Weights of a small self-supervised image encoder: 48-pixel images.
Rows from block 9 of a small self-supervised image encoder, named by matrix and row number. Rows with one number belong to one neuron. Each number is 500 + 40 x the weight over its row's rms, rounded and kept within 0 to 999. All counts start at 0. Numbers have three digits each.
After each neuron's rows are labels from the 100 images, of 14848, where the neuron reaches its highest value: "responds to" is what is common among them; "peak at" is the part of the image that holds the peak. Only what is clearly more common there than usual is listed. The data: photos of plants, animals and fungi (iNaturalist). In brackets: how many of the 100.
# fc1: MLP up (model.blocks.9.mlp.fc1.weight, 1152x192), inputs 0-191
# fc2: MLP down (model.blocks.9.mlp.fc2.weight, 192x1152, transposed), outputs 0-191

fc1.635:514448459431541520501563492443490556463453544522448512523530509568497467539512532513477514501491548466518492453521488483581466510428551460532486594482493511496553413484489472482526532418528566504546525554473563548486553470539502475433551529521445456521526577473521457460573508440477546504503513451513479503435538409411478476458411442491531447542518486550476487487438542467446518585520451495539493437494461563447492516532543496495508431474499493506498534543433499502526572551515420445553498540517485518507512501470495511516461476473491540507481437434481464477490485461452468428
fc2.635:472413546548439483550451530472423532508394548508482453517525438464573421469532498452551543483537598545517512536552490503545497557456415513562525464497489505526508468507493512483540430602415596499521514464486475553394559487543463440549488503497503483573483557520525516506441537563509438497465480498521536498487538478539486467531536505535484498554484522480515490478468579530499458523476488471509453509534462511561476499521479441553488519409474511496525477505506524496471468468511505539575548540433492492466443514477513446552499518490479549503507460441549516482430490491464552484
responds to: class Aves (99); phylum Chordata (99); order Passeriformes (66)
peak at: centre (87)

fc1.150:520461534520420480446563495463499536534518553475549542458499465423469450518485448478480482521525522486503583491500487489472444488504413535537559497536459473472452433479488485486608533503533517486487472466548549462518535436493457539514432515434489514534422556473507558473533485508454487524544494522511550553562554473517510496490449481508473485587470480547540477480559534531557484388489523520481551579480446547507581537455491510518537462608529521517510489452506466538507498460547515513484479541488587446560533538430561432490519522502493525571481548503417569510496484527505502520
fc2.150:507479442461544480486482520495503512527523501461509529407526558486448599473487482522576512502531476450474472515554476508453490560602497432443490449505517498503443517505454461460471557374498477521546488505469505521527549500530483521513502523491486486429477468458486483535532550501506514558511461566500484509546508509423486489463449475548478485414563520522433527485558529463493480505505451542487441470535512467489445574491445497502541531433576462543549506526473422479564508493405476504530457559432531536512445534538527485522482558483541467478576516612507500524553461547470445460
responds to: class Insecta (67); phylum Arthropoda (67)
peak at: top right (47)

fc1.373:508537499545494473495467440545450552569483444515538517551539495501468468520500501483532422460534538504471455514455512500440497508473478491505592506488502542524537499577485493567481513511464447486423511533430533553524469449472488473463490470545437607474453416586485530545499470537480485522451424499490497498588460468520502494561536479569483457471466554518406491519440498451551507528570529531519500479502445509420516506494560512560522577508408496511492435515525548540555435469521559520535476504478564515497496520530489492450516518528519521527519509501562460573592527438438498527
fc2.373:526460530433426475510467506520560431479545372485479528526540535503418527518500594510498411468526532447508464519507443524482539579540541555479559494440471446597532488448525521469567457509447470567414439569485545535472464483448521474464530477504511569499552591493496484489442501524503410538513430555531490455518497471466504513496501436482394461485501438545455491445547464517502527525502505483471542552522478501448412522454490551522505523520552536508472538507496577465513454485502525474502479516544547509520493473455496535549494477516523513478479497556518453492484501509514468499
responds to: order Passeriformes (57)
peak at: bottom centre (31); top left (27)

fc1.734:468497531527486515565512511557545488444488478449515503477551512440560484587425504354550505511545510507496541503538460567464543539473483480566491479548462465541477516497501510482527505604495508515487479464495545544498390512469460507534510479471447498475601520552532519504502475481519501559497486526482461536484551519350542508522501497455513446564447486520461494510514525446476512502559498508571554545495557506491585518475502480474424418471486564561510480463539583463542476511522542477493522425475482484491463578472518509445475548489466537517523497519464488464467475466474561489
fc2.734:525566484470518492466539495517493533538501430536499474492511474448472485467523522542482498498544435491457515528510481519495477447474466559414500564417517525547458501467497523420546472473557517542467545508485482491508598540455492547491512547502524414465494442446408518538398481473464526466554459440557510441548447468523472421477440513518523524469540512500532500498546444535492495440517485507385526511453491479495505542449464445456546569489468474475456459537448476502507502504540443483561488500556571508546435443529534501426520538526525488502488505433425470465393511506509477549
responds to: class Insecta (65); phylum Arthropoda (65); order Lepidoptera (60); family: Pieridae (28)
peak at: centre (61)

fc1.495:607527460500486505528470502447576457471452468482418480536461467524432494484433506395463518457436467533503453495441476513483488583510442517534550594491526450441497534498518483495518475441551492466503511488484484472487474560531530447526488516536497545452492539529515560517471506467470558500542480538583556494533535474510544411454478513532530463530530477507433566500491432510475563447591519441529470510497424558454546553481536500517558504488571516395464474559516494516529526503494499492470537527515487497448543546504449519521496540518505486499485469436487435475452533508456510396
fc2.495:460509481469483494440537430526464523498538537546499536448528478581524459545513485554511541507584487522568433494478495490503524444549528541499520468519571481556479503469540519486471425569476408477484476447488503410469445480484453543464468530482439442542555456520519505484420467471539489495465506526530491489471518525539534521517546522544516492522489544554546447481542591490492542465444504538486464519443521506525461478588517527507509398482475563393496530484539501508488527463522475508575517571490486452554464556507480489493482581450500493556499578532520392467550543529523532557
responds to: phylum Chordata (96); class Aves (95); order Charadriiformes (25)
peak at: centre (34)

fc1.477:598453517442452454471481466486447553521516501512594507516531501495482457503464458507532442441479496471526492514458456434492519528530424544521524505540519463452447419479505548468545514567526535550445486480471515495529507497412508549523428489435501517432483548407488535495474515482433523613548493520536490530483553482502467490496480482498482526578469511572557471487628492523473486468538518527469493527460457554497529450430509533520505479542570566504496502464501483493520498501515482519559575520479565401451500487467518413468471562563534483493521547485421489494522523471512509540
fc2.477:463498462505524515526554505452467537491582478479559492445511529454458504497408601544545527473537497508486456521559452487484522458640491489521529522509527541479474473447484504506480498472447476533497524474435508525501511502536497538544482513488497452489449551472486507523496447508505556536441476435481453529570511568508479501531469432487500467406567514517474482514469510502498506577569490534530541453482480525509441579557473426529491468431473478590559480564556513450500508505464568474543487494424486530502421516592481527490513507476527457479487479596469512501566492576479418484
responds to: class Insecta (61); phylum Arthropoda (61)
peak at: top centre (28)

fc1.643:460475501469462531510483463500564458518462512501442511473506481521445491507498529536481533457496479494527558499533525564485437515536437519500505482508606487512520469394469539492472519512487583477542471494482499477513535520492450534502499488459477516615513508534469538514439537454498496493468554586532550521515509438423530440550557515504477482549520567584464526530546484467516483475500460454471524512498512500464478561447490445501559498539544495503509478560487480519443497474527396491493585561512546509485547610432539462501501541485473471523600518434403471436482487481385477494
fc2.643:551536512510507454472519501518502552496511557550462460418509448500455448462508437508461504516484506530430472395482573541494493430443422573485522490525508532562537454493489561504500469548500533480477539447467497512549477506500530434543480522477490510456526472540542529539514499511507504451502425539516455515524464464487499454533501447535514480528515480580524570510508495500487513484484501511533466499528546599486555397552548407525517438528554465481542557525572483418478503394507479544505500466493476471474563510506442478493545531483422469532533524513374463429481466441530528498
responds to: phylum Chordata (100); class Aves (99); order Anseriformes (52); family: Anatidae (52)
peak at: centre (79)

fc1.684:527463513530564509418506398509478602544393462490548477536483502482479394447450516490545481464485442485448590511535467502532481518481485505500573545510466502459468507494413507450511517420487499526519537450481503487515512483450545486510501551533537469536542413542541468459532483482468574566508503503501453491543485510568562474476521491563502565485504543572515532572464433544556487423541456500531453505581518503523509505446490476530559481477500496494501506471491545518533535548554508475564501483475435564513523420512492451503463515568494465511486595568513483494452506502530491498
fc2.684:476529498472506508469464479510438503498515496511345475462493472473555422550490587454502426474566480507516468482521541512487435523505482408455479507523482510539429502497461525522554411485491490443563403498527598524475440581453447497458539514488398502540511475471482439507502431484446460483469477436509514591532506552445483486502456567515525489559510511511503545522508542531534495554496505465493497504449500506454526476454465525534526503494583492403500583448485512472461497536534527452559519490507499455503472471487511558539490538457464552516458502528457526537513472475533454475
responds to: phylum Arthropoda (79); class Insecta (74)
peak at: centre (59)

fc1.655:503487550479579573457451537481566474520466507564617501482501522513436528472514483603556505415478480526500495517542468477455462455497469523445494503573442465548506466525550485463495475532521485444473485522454491530511524438461483482487500465557532475530555499433511493478523517457407464564484553434508475512589516519531464485423464497449455544540476529530571456533540510482443535518514500479559525503496500591509465509461466512429477529482544451493510520441531535456495473557483454512454498548397485485483483543463584497499509503521511454517481501508533445524439578478423421482
fc2.655:538497544523545511474459441487555481458438539553552567524504536489528478481424560575506484422503589489476502549515496441438514424483490549506503533503483494442494488557534461507515473446543534395478477545451489476421576494414490489495463465577537448445493570463498465456497510511515470557483479618469529532551473513518458453501529516511487560570490472527557483466441491514484546452552518537561489493452476473549474490485468503429487516576508484531433496513509499516456467547513519493511504485470499536549551543516494525470448485466452585531454540485544470520495586450464457546
responds to: phylum Arthropoda (79); class Insecta (77); order Lepidoptera (52)
peak at: bottom right (29)

fc1.612:520553530465447554434580475570500601499528518474485518529510451523519460531491488506544490528581533490482497464504541499476551531521534518563478512566447483491527523514442565555590497499417486439483509501452572505491525439463593488485512555515469559557482505441486448440490458431484495586496500549546518461506486503551471548448490551514570482457529434558525495585472554468565582518494499544519516529486456514507508508484490543514464599551503515424460521485505482523530590520529507467564499544435470493448451495501559463523507481472524436476501517526501511526495547514449559511
fc2.612:489554602527543488498470476532516560489515481473441506465523483476400542491482453538471521491453392490494478504533433509442476505585454502516508555436469517559572518498523508447497468503618471408474424540533477482467479479474463494526511525508494436480460525551440512552513578518495440468549552454420538486526477502417567499474461483499488488559558528497514482543512501508480431598504536503573519483499506439524537458547437479433484476527520452532510533512484480556555498523572543520549516443528498515449461530516572493483441519534469499513525481505450503465502475491571531527
responds to: order Passeriformes (50)
peak at: top centre (42)

fc1.16:446485483501536544496511551520540444477498535437556583492577461500486489531431423559516503409511514456441565481491459508482448590571485515498429474438484504492438456455532533475509579462492580511501441498488541449514548451505488510453509473498429544520425495520554470487501474520550477497497580535485539430499527552570542483548514493560540556512551525539517511502456498516552483495482532478440524502528505476437515543529505455580472526464524513516498474557492478585524443531524512506594519438524510489519452480433516520422534517496513488528516529508467454420455546529462424510
fc2.16:492582483540517492511561454461516531482492514507453484417445459445481457527436429576515473513537532509450576447523505489491411541488512529386542509537471522529550428529526448463487537540506501510494522517491540442520497485528542483437536517465430486545449470498504495493504500552502469550520507493483491495563523545552515435465492449434482531546503518538601508522492473461537461502518507512503557512518517548514532474559516496531517499489545525502563587532582543505471514532468449447569387468508528455518489394468504568482514591492537509503485528506428497425417534519485483513
responds to: class Aves (99); phylum Chordata (99)
peak at: centre (50)

fc1.668:404483489559558488474512497512457477495437516445503485483505544549536507493475537515471428467527478464510428485526521544494554480497481491514501485544462553514518528525520529535542478496558533395441376427459502505462499430510475475542509466540477436497506465496549551605511549501483457519457441491520603486492513563526484538542513480474473474473517532484479554467555410490515476434525465474558511471507526492539448505433558530408507495567470548487463494505457480482451475521544446466546481534491507485539422447574571545501465546503524501521483523457479534489442461519466457599
fc2.668:483539546567539481537476531476483490485494396563463436530484542482492497470532529549503543484454515487545518533526471511553470561444563497552530530553506456522472460483562543511517539525539489522510508572493488563502492557416506513458536554480524490524453455486384494512512480446447485450522605533506444484477524509445479463454584524506502412441485488531543406489454579512483448500476473613525516483459522495555501523567492541548465466514514489479508520462516557456480521524477526487455509493484441525514585486504535416453458436468469551485541490520521526515572561477438486522
responds to: order Lepidoptera (50)
peak at: top centre (52); centre (31)

fc1.621:450531443543548517525552516529531517503518541474494434441598545542510521495498514510515510519477492544473536461464499510511441454481458465508457604515489509497511508450449505430511508469573455434431473479472497450512543461426536545485426591473497512546510476485508496513518499473579437506438487529519443468506455443461514442498481496487477454467514538548518575445521489426504464506500473528509483519518439526466450530480488455452497465591505487508552480534581470513475540469519506530534496509449478550464569547468541508460455538385459500510610527550400531441500454532502516450
fc2.621:502505523489447479557507525621541552526513503523502422486419468540535471491543511477497453433578478505509454481456511491491509528455467542490497469542455509454435458510523503555523462466465522505568540489575491538500461482538587484441554513480501542445467488429542496480439487572455487485474568508473484476499503449513477551490481538497487494475540508503515393506519479484526502508491469502514577505516545566422471417484569469519562514572549519525479563442518521526507551519481534552408498473459537484539485434506491485434492537551534528523544541550523426500558565488436579441
responds to: order Anseriformes (28); family: Anatidae (28)
peak at: centre (74)

fc1.515:487523482482516509548458456554515493477521500487470471444503472550523504508539558468478555444509541460522463523494578560535500446558443513545493531473518565493429480551414517504530476598509580540610521556528502510449522498449538449558585438470512436532524480499553517497478525564528531537508443535452495522496431503541498552481491553494493490539544425578595480529478480511526554559524439500561591500465458455434476497542500448524484486509445507495530539518527539518517431533528503526453487471511525487507494593471490463488434460519507468481545489520474498517489501596433545463
fc2.515:444514558487465517442474463503535512526482496450494503527483520560425485570427488545521460528468545507440471536502445507481481496437547535425438480486487517545548437474523444514522459490544491487486440466416630598510556497486431528516442493433542469490463535538495535475486549478527500494486601498495456473541502502474522562542494530494452425564518525526514446437526408516438511511485478529548429497498515538535492459528555559434497516538522455530535507476536443549518489469485536446472522575493504496505444498488529462575560451447482455486498509521510564505500478439433471471
responds to: phylum Chordata (95); class Aves (92)
peak at: centre (77)

fc1.110:496527582470448490439408455546501444477540481458462509513426484458526493591482502508502437528439440506538457528477455480476464528507457506513506471516579533556440603579445509511519500481459500507446427482502529528492517581573517469526427520492483456579506596512480500531536463496525503506504470554534508492569486482559455543501490478531444527514573477566439453498530482576544470446525509418577510478473477488516504459593469570526479468481463565547501525556517479494554528540420466505499471459535541542472520511480476480512516548506485506489489546486483502519499478532522403491
fc2.110:442529523456546521518405425481489543427498489472480505506495477487530444551477448552540453544563511485480437518513499497523543473553485486477534497527480477428541579478541481485545500457526539481537447490488420479604517506454485472512462446402541518448544512488535522584511520480515456534490389468503532543471414532483501484497530484499479457479556464499494491577573510549523513553477543500443458583490537523491507476514513434555479450516554478514532552587483490496611512524496480542408448552582559503509479493508513531424496449490537510478554518506500519487508525450493514517
responds to: class Aves (92); phylum Chordata (92); order Passeriformes (60)
peak at: bottom centre (37)

fc1.728:460528507511557423525552518569489530563482513508484494507526609477493511491502560561496542478540539542540474529483479417437497496502579499500522499502467518531483491494539522529460552509509579453452478442514549426528482485466616476508550575513571545585494519540488508506528517502513524579465514507467585550550513426499490496477483512544504514554469558618521470514519487547480504490540516532562501492535492501408457494535600467482495469477462542464496537528481547480537544510478522498516513554437533540447528493411566450490558477438473564552514499570532477512511493478546512485
fc2.728:456502506510500456552522582520459510518528554521530512460546575476481570483446447509527441437554522482452463496435519522481487547538521571480478621497558463481555518575586470522495503492480555548472477503478480496575496509486584523502547490511514510512513588526480468529491469425553483521486480417514495469487517548550439497492427470519548522456403534495478439506499525495531503512479525405569528483452499584547565503570471485494530418540492521555561464464497475418509484526504468515430457568561492532446430497477515495546540488499483547502479544516494490483462525466483513499
responds to: order Anseriformes (26); family: Anatidae (26)
peak at: bottom left (50)

fc1.80:523563488579496525527457554538529487484506434513535486528501503472496490465530523583543492562494505530444452470450501508554475541489496528510599550494520458484465469559528489499434414509443448583481541498526548508452539542454437485456532477521522532452508508511514442545444470540510527545498469505507494483547617523497474464487517549468453513465485585475456533525515478396487428507445571449554499541509500512450547530485541483505525518485458494562539553472480490581473555535531516478477484436515456396486527509579472484488558500488454563512483524468516427506491454467436529419
fc2.80:525503460522513523575527425489557512505502488466474488486470596470413447480462508414465442399486441442530507476486463475527481449496531562532505437445484453532498432494489533433465445483474550496500512474454468511423526503474414505551452514492488459492450486477441462526509480546454481551511486483488534564438491485482474460453460454537507532501488468496501644503478480434454486500562519460519528511530516449547480506473526447477484463424500414548512504539495535570471431539515505509463531493523499428559473468487571480491524471512475449502530481478484441563500454485534394516
responds to: class Insecta (63); phylum Arthropoda (63); order Lepidoptera (45)
peak at: centre (36)

fc1.32:477483500564439535464463500418425519473548496543493493449508518397450493490497504567500515544548507539499500556525491535502535545484458555515531569516403452514486499505488432510451583482496612488483514545457480526443507469534497521467474486526522522513511496439484428538602494469436499545447502470560543526505432578405501438428573488514485472514501508505549492497463504445481522559521574476484465518514526545481532519511499532424551487429393530529461512470509482508540446516542535523556517539534496501539502427473442524544513461527479495561544507470501437487570508517510520509
fc2.32:499532502477482570478506487463465448473482446473455524487450435452390489468491456469495521508501470570418517483482554534466520562475461544494474540532452531503475520398526587500516479456575506446456503466565496450437549516446488520447428482498535523436462528522469458493487519531518509488521464478526507517425547579385536490484502490507590517603553524531486521466430493511505511577484522514537546514485479489428495496455433493492556530525485564460512518494508450435518479502527445450500525564519527513579500477579485557483521516528517477469491503524460490428504452519509543578
responds to: class Mammalia (32)
peak at: centre (60)

fc1.285:460492464473504532502503471482555482574513549599548514502489522483477471505507555416535437514513415466434533495521568472408421521414438509433494433507525487555526482505528442508443582484472518514436532533483487432535548471440495465500426490482478517505541505457501454499546505489440452516485489536474563521532484574473437470481524577466526536520435511526507439500417548445497417552506454442497475562529552453503529499543501505507563497507528537465482509542556487444552514486531501459473425452531497478495472476523538454489431517506526482483577440530486448470542500442506487512
fc2.285:482485443510510550520363523498515480513528577503536484535434459512484511568491593486491451512564464543569524578525503461462551471451453517583515432452499439531468510509513478418526504514521513456507534466491495451407479426494535499474490506512488524568549497509547491500573445548459500530551498509396488485503525545526460475550473434464457527497511523504534535539548411520497507597515479552508523502530457458510510457519492533523441503535489485476560501495460503486540462443572476555566467402484541454532495518574442558452543510536481518536460491455521510511537484523506503523
responds to: order Lepidoptera (45)
peak at: centre (60)

fc1.125:542510459535535533445548502488538561540424512548500514544507508430466506452524505603543491508492508506405549507529492483502504423496465495446530474547442518469473472502576511519391401639511509393458533486514530485514521463452485514525470475477521511481492490517517566432510451536477497506517548421461521550573488452544437483526505557564447503502513496595528469495482553451431488550497512603553455519492539516533457569489535457501498529515496533497548520483496551463475504513492500488498493500461530533516505513442515517538502441493470487511470546517485450513424536485479450575
fc2.125:562470519528449526462471561462507565477468530614529491551512539517470481543519554547521462521531492547498466511489482517508476497514510527512473477413512511462507512508570445500438531481531448491485490570497494528579444461495455423482486455578512457420544511521513489511425518444524503493492524501564482512496441472528480469486537563585450573538530501505500480513570586544484510519516447515483508588505448449538483485483464514511502444477522414432467590477501490476544475497496507534541419527475533555488530411563517554501530544478562530504471464507490563459401521548478574496
responds to: order Lepidoptera (36)
peak at: top left (70)

fc1.539:446491536475442557542549489553423614533462523523430539489491500471547534508508524503515493502522468515572449434497485521542532553504499484474515509474502520531601437519503520533528520518539480517485492503495535484520507540487454456481444545505489516477551455454408465497546530479453495512511409445521543569528483556493460480555499551516506511510459555510409468507486529519557474479426513470543522482499486571532477522563493488544528444516488493534415500462501592456523433542531533424512462548501443470613538450485519491478477442445511401429507520536494472512549433462483473457
fc2.539:473507473566514522526488466433516557535543524545537523487447537511485464450576487494502594493431532524518536507520476520441504544479481491506500461531414506453457466571459487528520471495454532498424512492526487517515457463409553432492440577551514476478476554570525509448527516532462529454471462585516496438488499480518583545522537518545515511545499498492521529554469514521462467508545525586454458508494467529448578435499404456561456522512528511487516522575414437576424542492473488554518449542513547501453540480529485541493543490550484571503474519507506497459481581483529520449
responds to: class Insecta (61); phylum Arthropoda (61)
peak at: middle left (35); centre (33)

fc1.662:467515475508569508587510557546455491481499511462510517465477464511450448512525456470533474507508447566480472529528549483527422495475477480511480503557516479499531493559533531492465511494597489583520504595486497471496527540445456439426372518483466414502480475497457492487492483531485456529530532527531489497528435551506556507529508511497497508548473491584434484437467415449514483494442439453555527467516487564506499442507554478501450468473487402507516507476551565440470506453605543505482490507530468523472439456541459449451463512443512532451523495498496523580499463562498417468
fc2.662:446498543515507487441519501495475494469525491446542500540432511482456578449469486525514494537490602457480453478519535501420506515459567488527521505567451536458513474446530462461466511487459540496580527524509523481495497525505541493505520520558446457490451520463521509576502519516440383443446491499525560520488549486571457446527398504518569504523466493489480509529485530445448541543537496518476462458570571486496496455480556508470496565516527547520516447519492432546528488531425451436470430416476529560461525541526519554534531511524509416523513519540448556500525501451454593446
responds to: order Lepidoptera (41)
peak at: centre (77)

fc1.264:509440503583510519521537460503597496443427528502502441480513509502481482519484478555492510433542589449535449514530452474561519462429452507526544518504495404540522524487444461530518495469560473452473509551553484473457470479559468429549556500508462441537515463515523530512468545479536521519438479447537494486480563470452563461493458471436454512543496449475479459502431457491478531551512470446452496477493480558387476482456489519483542451459494486521501490560464569552485509531569530461530450503535427447554567528527474509489451499499502510451551495566553429494522509586452466463
fc2.264:513392561486448491558502479544478477483462476522502446554510467473542558538477546463477487535518471504527513437446474505526517504496480484553472484512431535445452495544530453503508461501433522469471533424502438557455528486480494500492477475555467467487496551461534531501442479471547476376456500431495500510420493534470419552507451468541431431481415542509489473443540577536433522486507530404505452509493461518519483598516537551573494555488496488450478419518479492504450521461504478493445420453512446475495462528561472521494495469459517514488490489496554521528470465498431540587
responds to: class Aves (97); phylum Chordata (97); order Passeriformes (60)
peak at: centre (54); top centre (29)

fc1.111:501449497531510502466543516495448416597489537459548495544442447428459479464548458527505457507508519436528471492578500539470494499537530534464489533427506474559506519488466429493452488474440546425494495448532449513497606445508529483471529442488476505425494475484560589573482517479453518519476520464454536563534517476495463495475450462412441451508494555476523461513509537459530510522540509403459502510483499562483409511473468509539540504425514506429535503494427464521486508563467451477489526524518423511464422498489469485500516483507517510518514496537565475521479555369507486499
fc2.111:422542500522542474539518485528502525453512395476591471516509457543507494417516479517509576409524524488510459463483497478461473449502523556501535514531482488506445520483460581425515488530530440438553573504479513417513448508461497549459508532439497498543586494498487455462480501481508484510547516546537561449509540482547581474447538473475521459568588427485500446513532459449493547529521481520515490468435488428531505466473514556503496543508490480539453505453563608551449479521535465515532532525525531424526499513518529578456528506472485459439438533501501449527492591497476505494
responds to: class Aves (91); order Passeriformes (70)
peak at: bottom centre (44)

fc1.604:499502581557472498503477484483500501503541539504452474496505484538507505547398476465556523475564496546502462500563571509472488514519468534493476503436427498436505539560442557531497473458432512486517437526410485468478508504524542469442505528515586538534520597374531506507479535488465469489568439498485506514583581481489503504507548502520504508482538507557489487564493500440533505523500479440523549496497468489508459534511491468571631504509455437451477504487502497525492520530587537502447475461479535560568560497525527464464547535528542544526467403482550551495500537486425465489
fc2.604:500568452564550463545484471512545462539462567500421531478463456450491487526527465486501472527506503464541462489529494497453506527464477471510476518588551475533418497518571617448493531494524429468502509534458479392435477514525486456508582515458484563541637440469510501467449543494495510529517564483515548429521493533482521471500520440490505512516512543550546487503490517531495537483520460458506556552529462504423490482564491514498515487527519500465553504483508527521452576548526455516544381486529485378535487457529492450512529480509483475475502556467476507462428438469494468489
responds to: phylum Chordata (94); class Aves (91)
peak at: centre (59)

fc1.164:509535476483565513542492515518498500481506492538455506536538469489514533500486579490499507482471504560444560419484472371521454469515477555605497527516525466494474518500554505512443447445546493461508485516471534452449487491543410499472513493514461525516480454491485464513491479516459504453505523468463478451425483532480534507564504481443597530525470482431555537513586559511485483465558485528534444539510470492537482539567449535568565506555470487457434520560455482544472511517468460515489584626511493462475537469428497469547448474563423478477595488517513524504501507444548451503
fc2.164:571452559514463548528518500502500465530524488516450539408462533565550521536424544477463461576574551526545432518498485552530559467413500499450477557444495565495510612546488495520521471497568457610494478422593486474456521486481462499477545537473479498489524553486524540530483517477538482529489461514529560469429532548555556571511459539495571474475502545526466531519436466485501491486500512508465543543563492515566507443485545448471505485487574536471531477566471554514472483500533516438477511481523498534531485531469435486420512527544512507469558533469445501446464489464539518483
responds to: class Insecta (62); phylum Arthropoda (62)
peak at: top centre (72)

fc1.326:470548461449536486478487491494499511489479474449504520493490527479518476495400477534488446471487500547524538506518470488417492559513469480442574525475449449398470531492476496482500476448498462579441539492414431543523506480523493444524486466507440534460434522517438464514517458480494521454488575585450535525505412520558532466419452439498463497496458520501584513530509486533466538579497447527472419510515504475558512428558487419504553436566520504517553520532476481498478448498512502476501480465499523448465485603558540486541540531439518444451476476481456464532451442530544457481
fc2.326:639439526532467499495480519483522537508503485563518459429537498472479520522476540514502524518496515419495453519460501476558494473485494518476410536485485508587411531571514533527512547495456532444521531531556566535492511530476461514489523524476526488509559424421527460485484407524424503546479479472444427462438497490486530484514539523494520484569468439465447458462466474530534443462541500462510632494503427545497473554465463479471466532501509408469390481493530542457503519504523479495563446509414495469491476457533501445466524458495484468527483450465503488460535519510447504480
responds to: order Lepidoptera (39)
peak at: centre (89)

fc1.182:570537514509514496502525492433489487495440428555507436505502510551461467554488404572592456500467535518475524445540572450481514521454544569481552471466492462484480534469455406461574508463515487472465546558486493563505543415496482479432534467452463453533518486501520498509494503475506524515543534559495473429409539491463486509418463514482505548515487511438487486535487488491547594476491486483467519510477525499468513426413501476506537542546480506440481529557576597508480546492425432491509503458479481542482534526503481431491472544474470534511571500421526562535474512486495433510
fc2.182:483439514483483481515471484508409512522470516532505418494432530468557528576540452482479515506558526462501460487516520538532557494514487434545487534513457469479445431472447422569525496565613530509504502555547530499461518487496520533434496476515463543481458459592550517511465470555454538530426457547549479515482513436557494447498516528548504538536554431551520439518474495483481537557464463541447518485518548545500593543491397493513468545486516527461528524472496495510519537435543523478503441480449485555498518445557485538443557499446460456421524476516597500474493448526487512505
responds to: order Passeriformes (50)
peak at: middle left (39); bottom left (34)

fc1.65:541460445446451462459491425462430501503407515403452520459438524510445562538428551490570533520477498462443433505544571493602491500473442510530504538524551461479538540540543491575532539528470486420459433442462488543490540473541501487430484462452407487452494477545475417473475426507543475488533503512513466480498577523457479465527434504453469461458457415505497506520487462493523499444475457492566488469514449497497480496497437489509513533559443471484561543498522457499494432451494522454458451499507479504559447544483521537482517528522513510487455424480493499505481549477536507496
fc2.65:500491501457542491467452524460421461465504490485459489497441455475495551557577509480552510518479476517562522522473505525515467472477544552450548490397429424525514483510539508461574524473410529517494437539451496461521545489462487548504477467471554492456539484447547484519493444441398540473514491475554486467528453484572470514535522509598501501465491479423544461516549511485501471512455575499395502480561518525522461533539534457473447503491526510512430449427554426510418479534442542498536519474463593531522519507524483489476441448485503511503549471501486505528523572514552424488
responds to: order Passeriformes (50)
peak at: top centre (46); top right (31)

fc1.292:473527487514519484455466464537487566551369532491489537526509537498506475493534501559541538542477517525489506503476503508553503536499539540505527501545462503509473478477477391471536489478488504453461501441473552465534517498505448501557507517482516557510557428512561456475402505498572456438452476537510453457558531547530374493536453487516485470515508481499427548471554539492496534486489535471474463555426546454473510463504512495493525530521481448586538503529516555416446546484465454512561492480449522503473477502488453548451472626501498517575420451507523447461532475560507485415
fc2.292:553502499510440505444607547540510418553515497526532509470524459460574554526458518471522473565476569554517483476533528516453531473454483547489503467531498496532503548438491489457496419520609530487543526532393484524523439461462554444468470508535526466518507431433493525585479523557561503486497489483471519455492503491496541472490558493455489493467489510480494505458484428472476530481479570518451451451576467467509545552498574466454444479511478572534508524571411472522524504468544497538441508495554452494516440523507488527501455501520427585525490495446399481550494484514535511537
responds to: phylum Chordata (93); class Aves (91); order Anseriformes (26); family: Anatidae (26)
peak at: top left (36); middle left (35)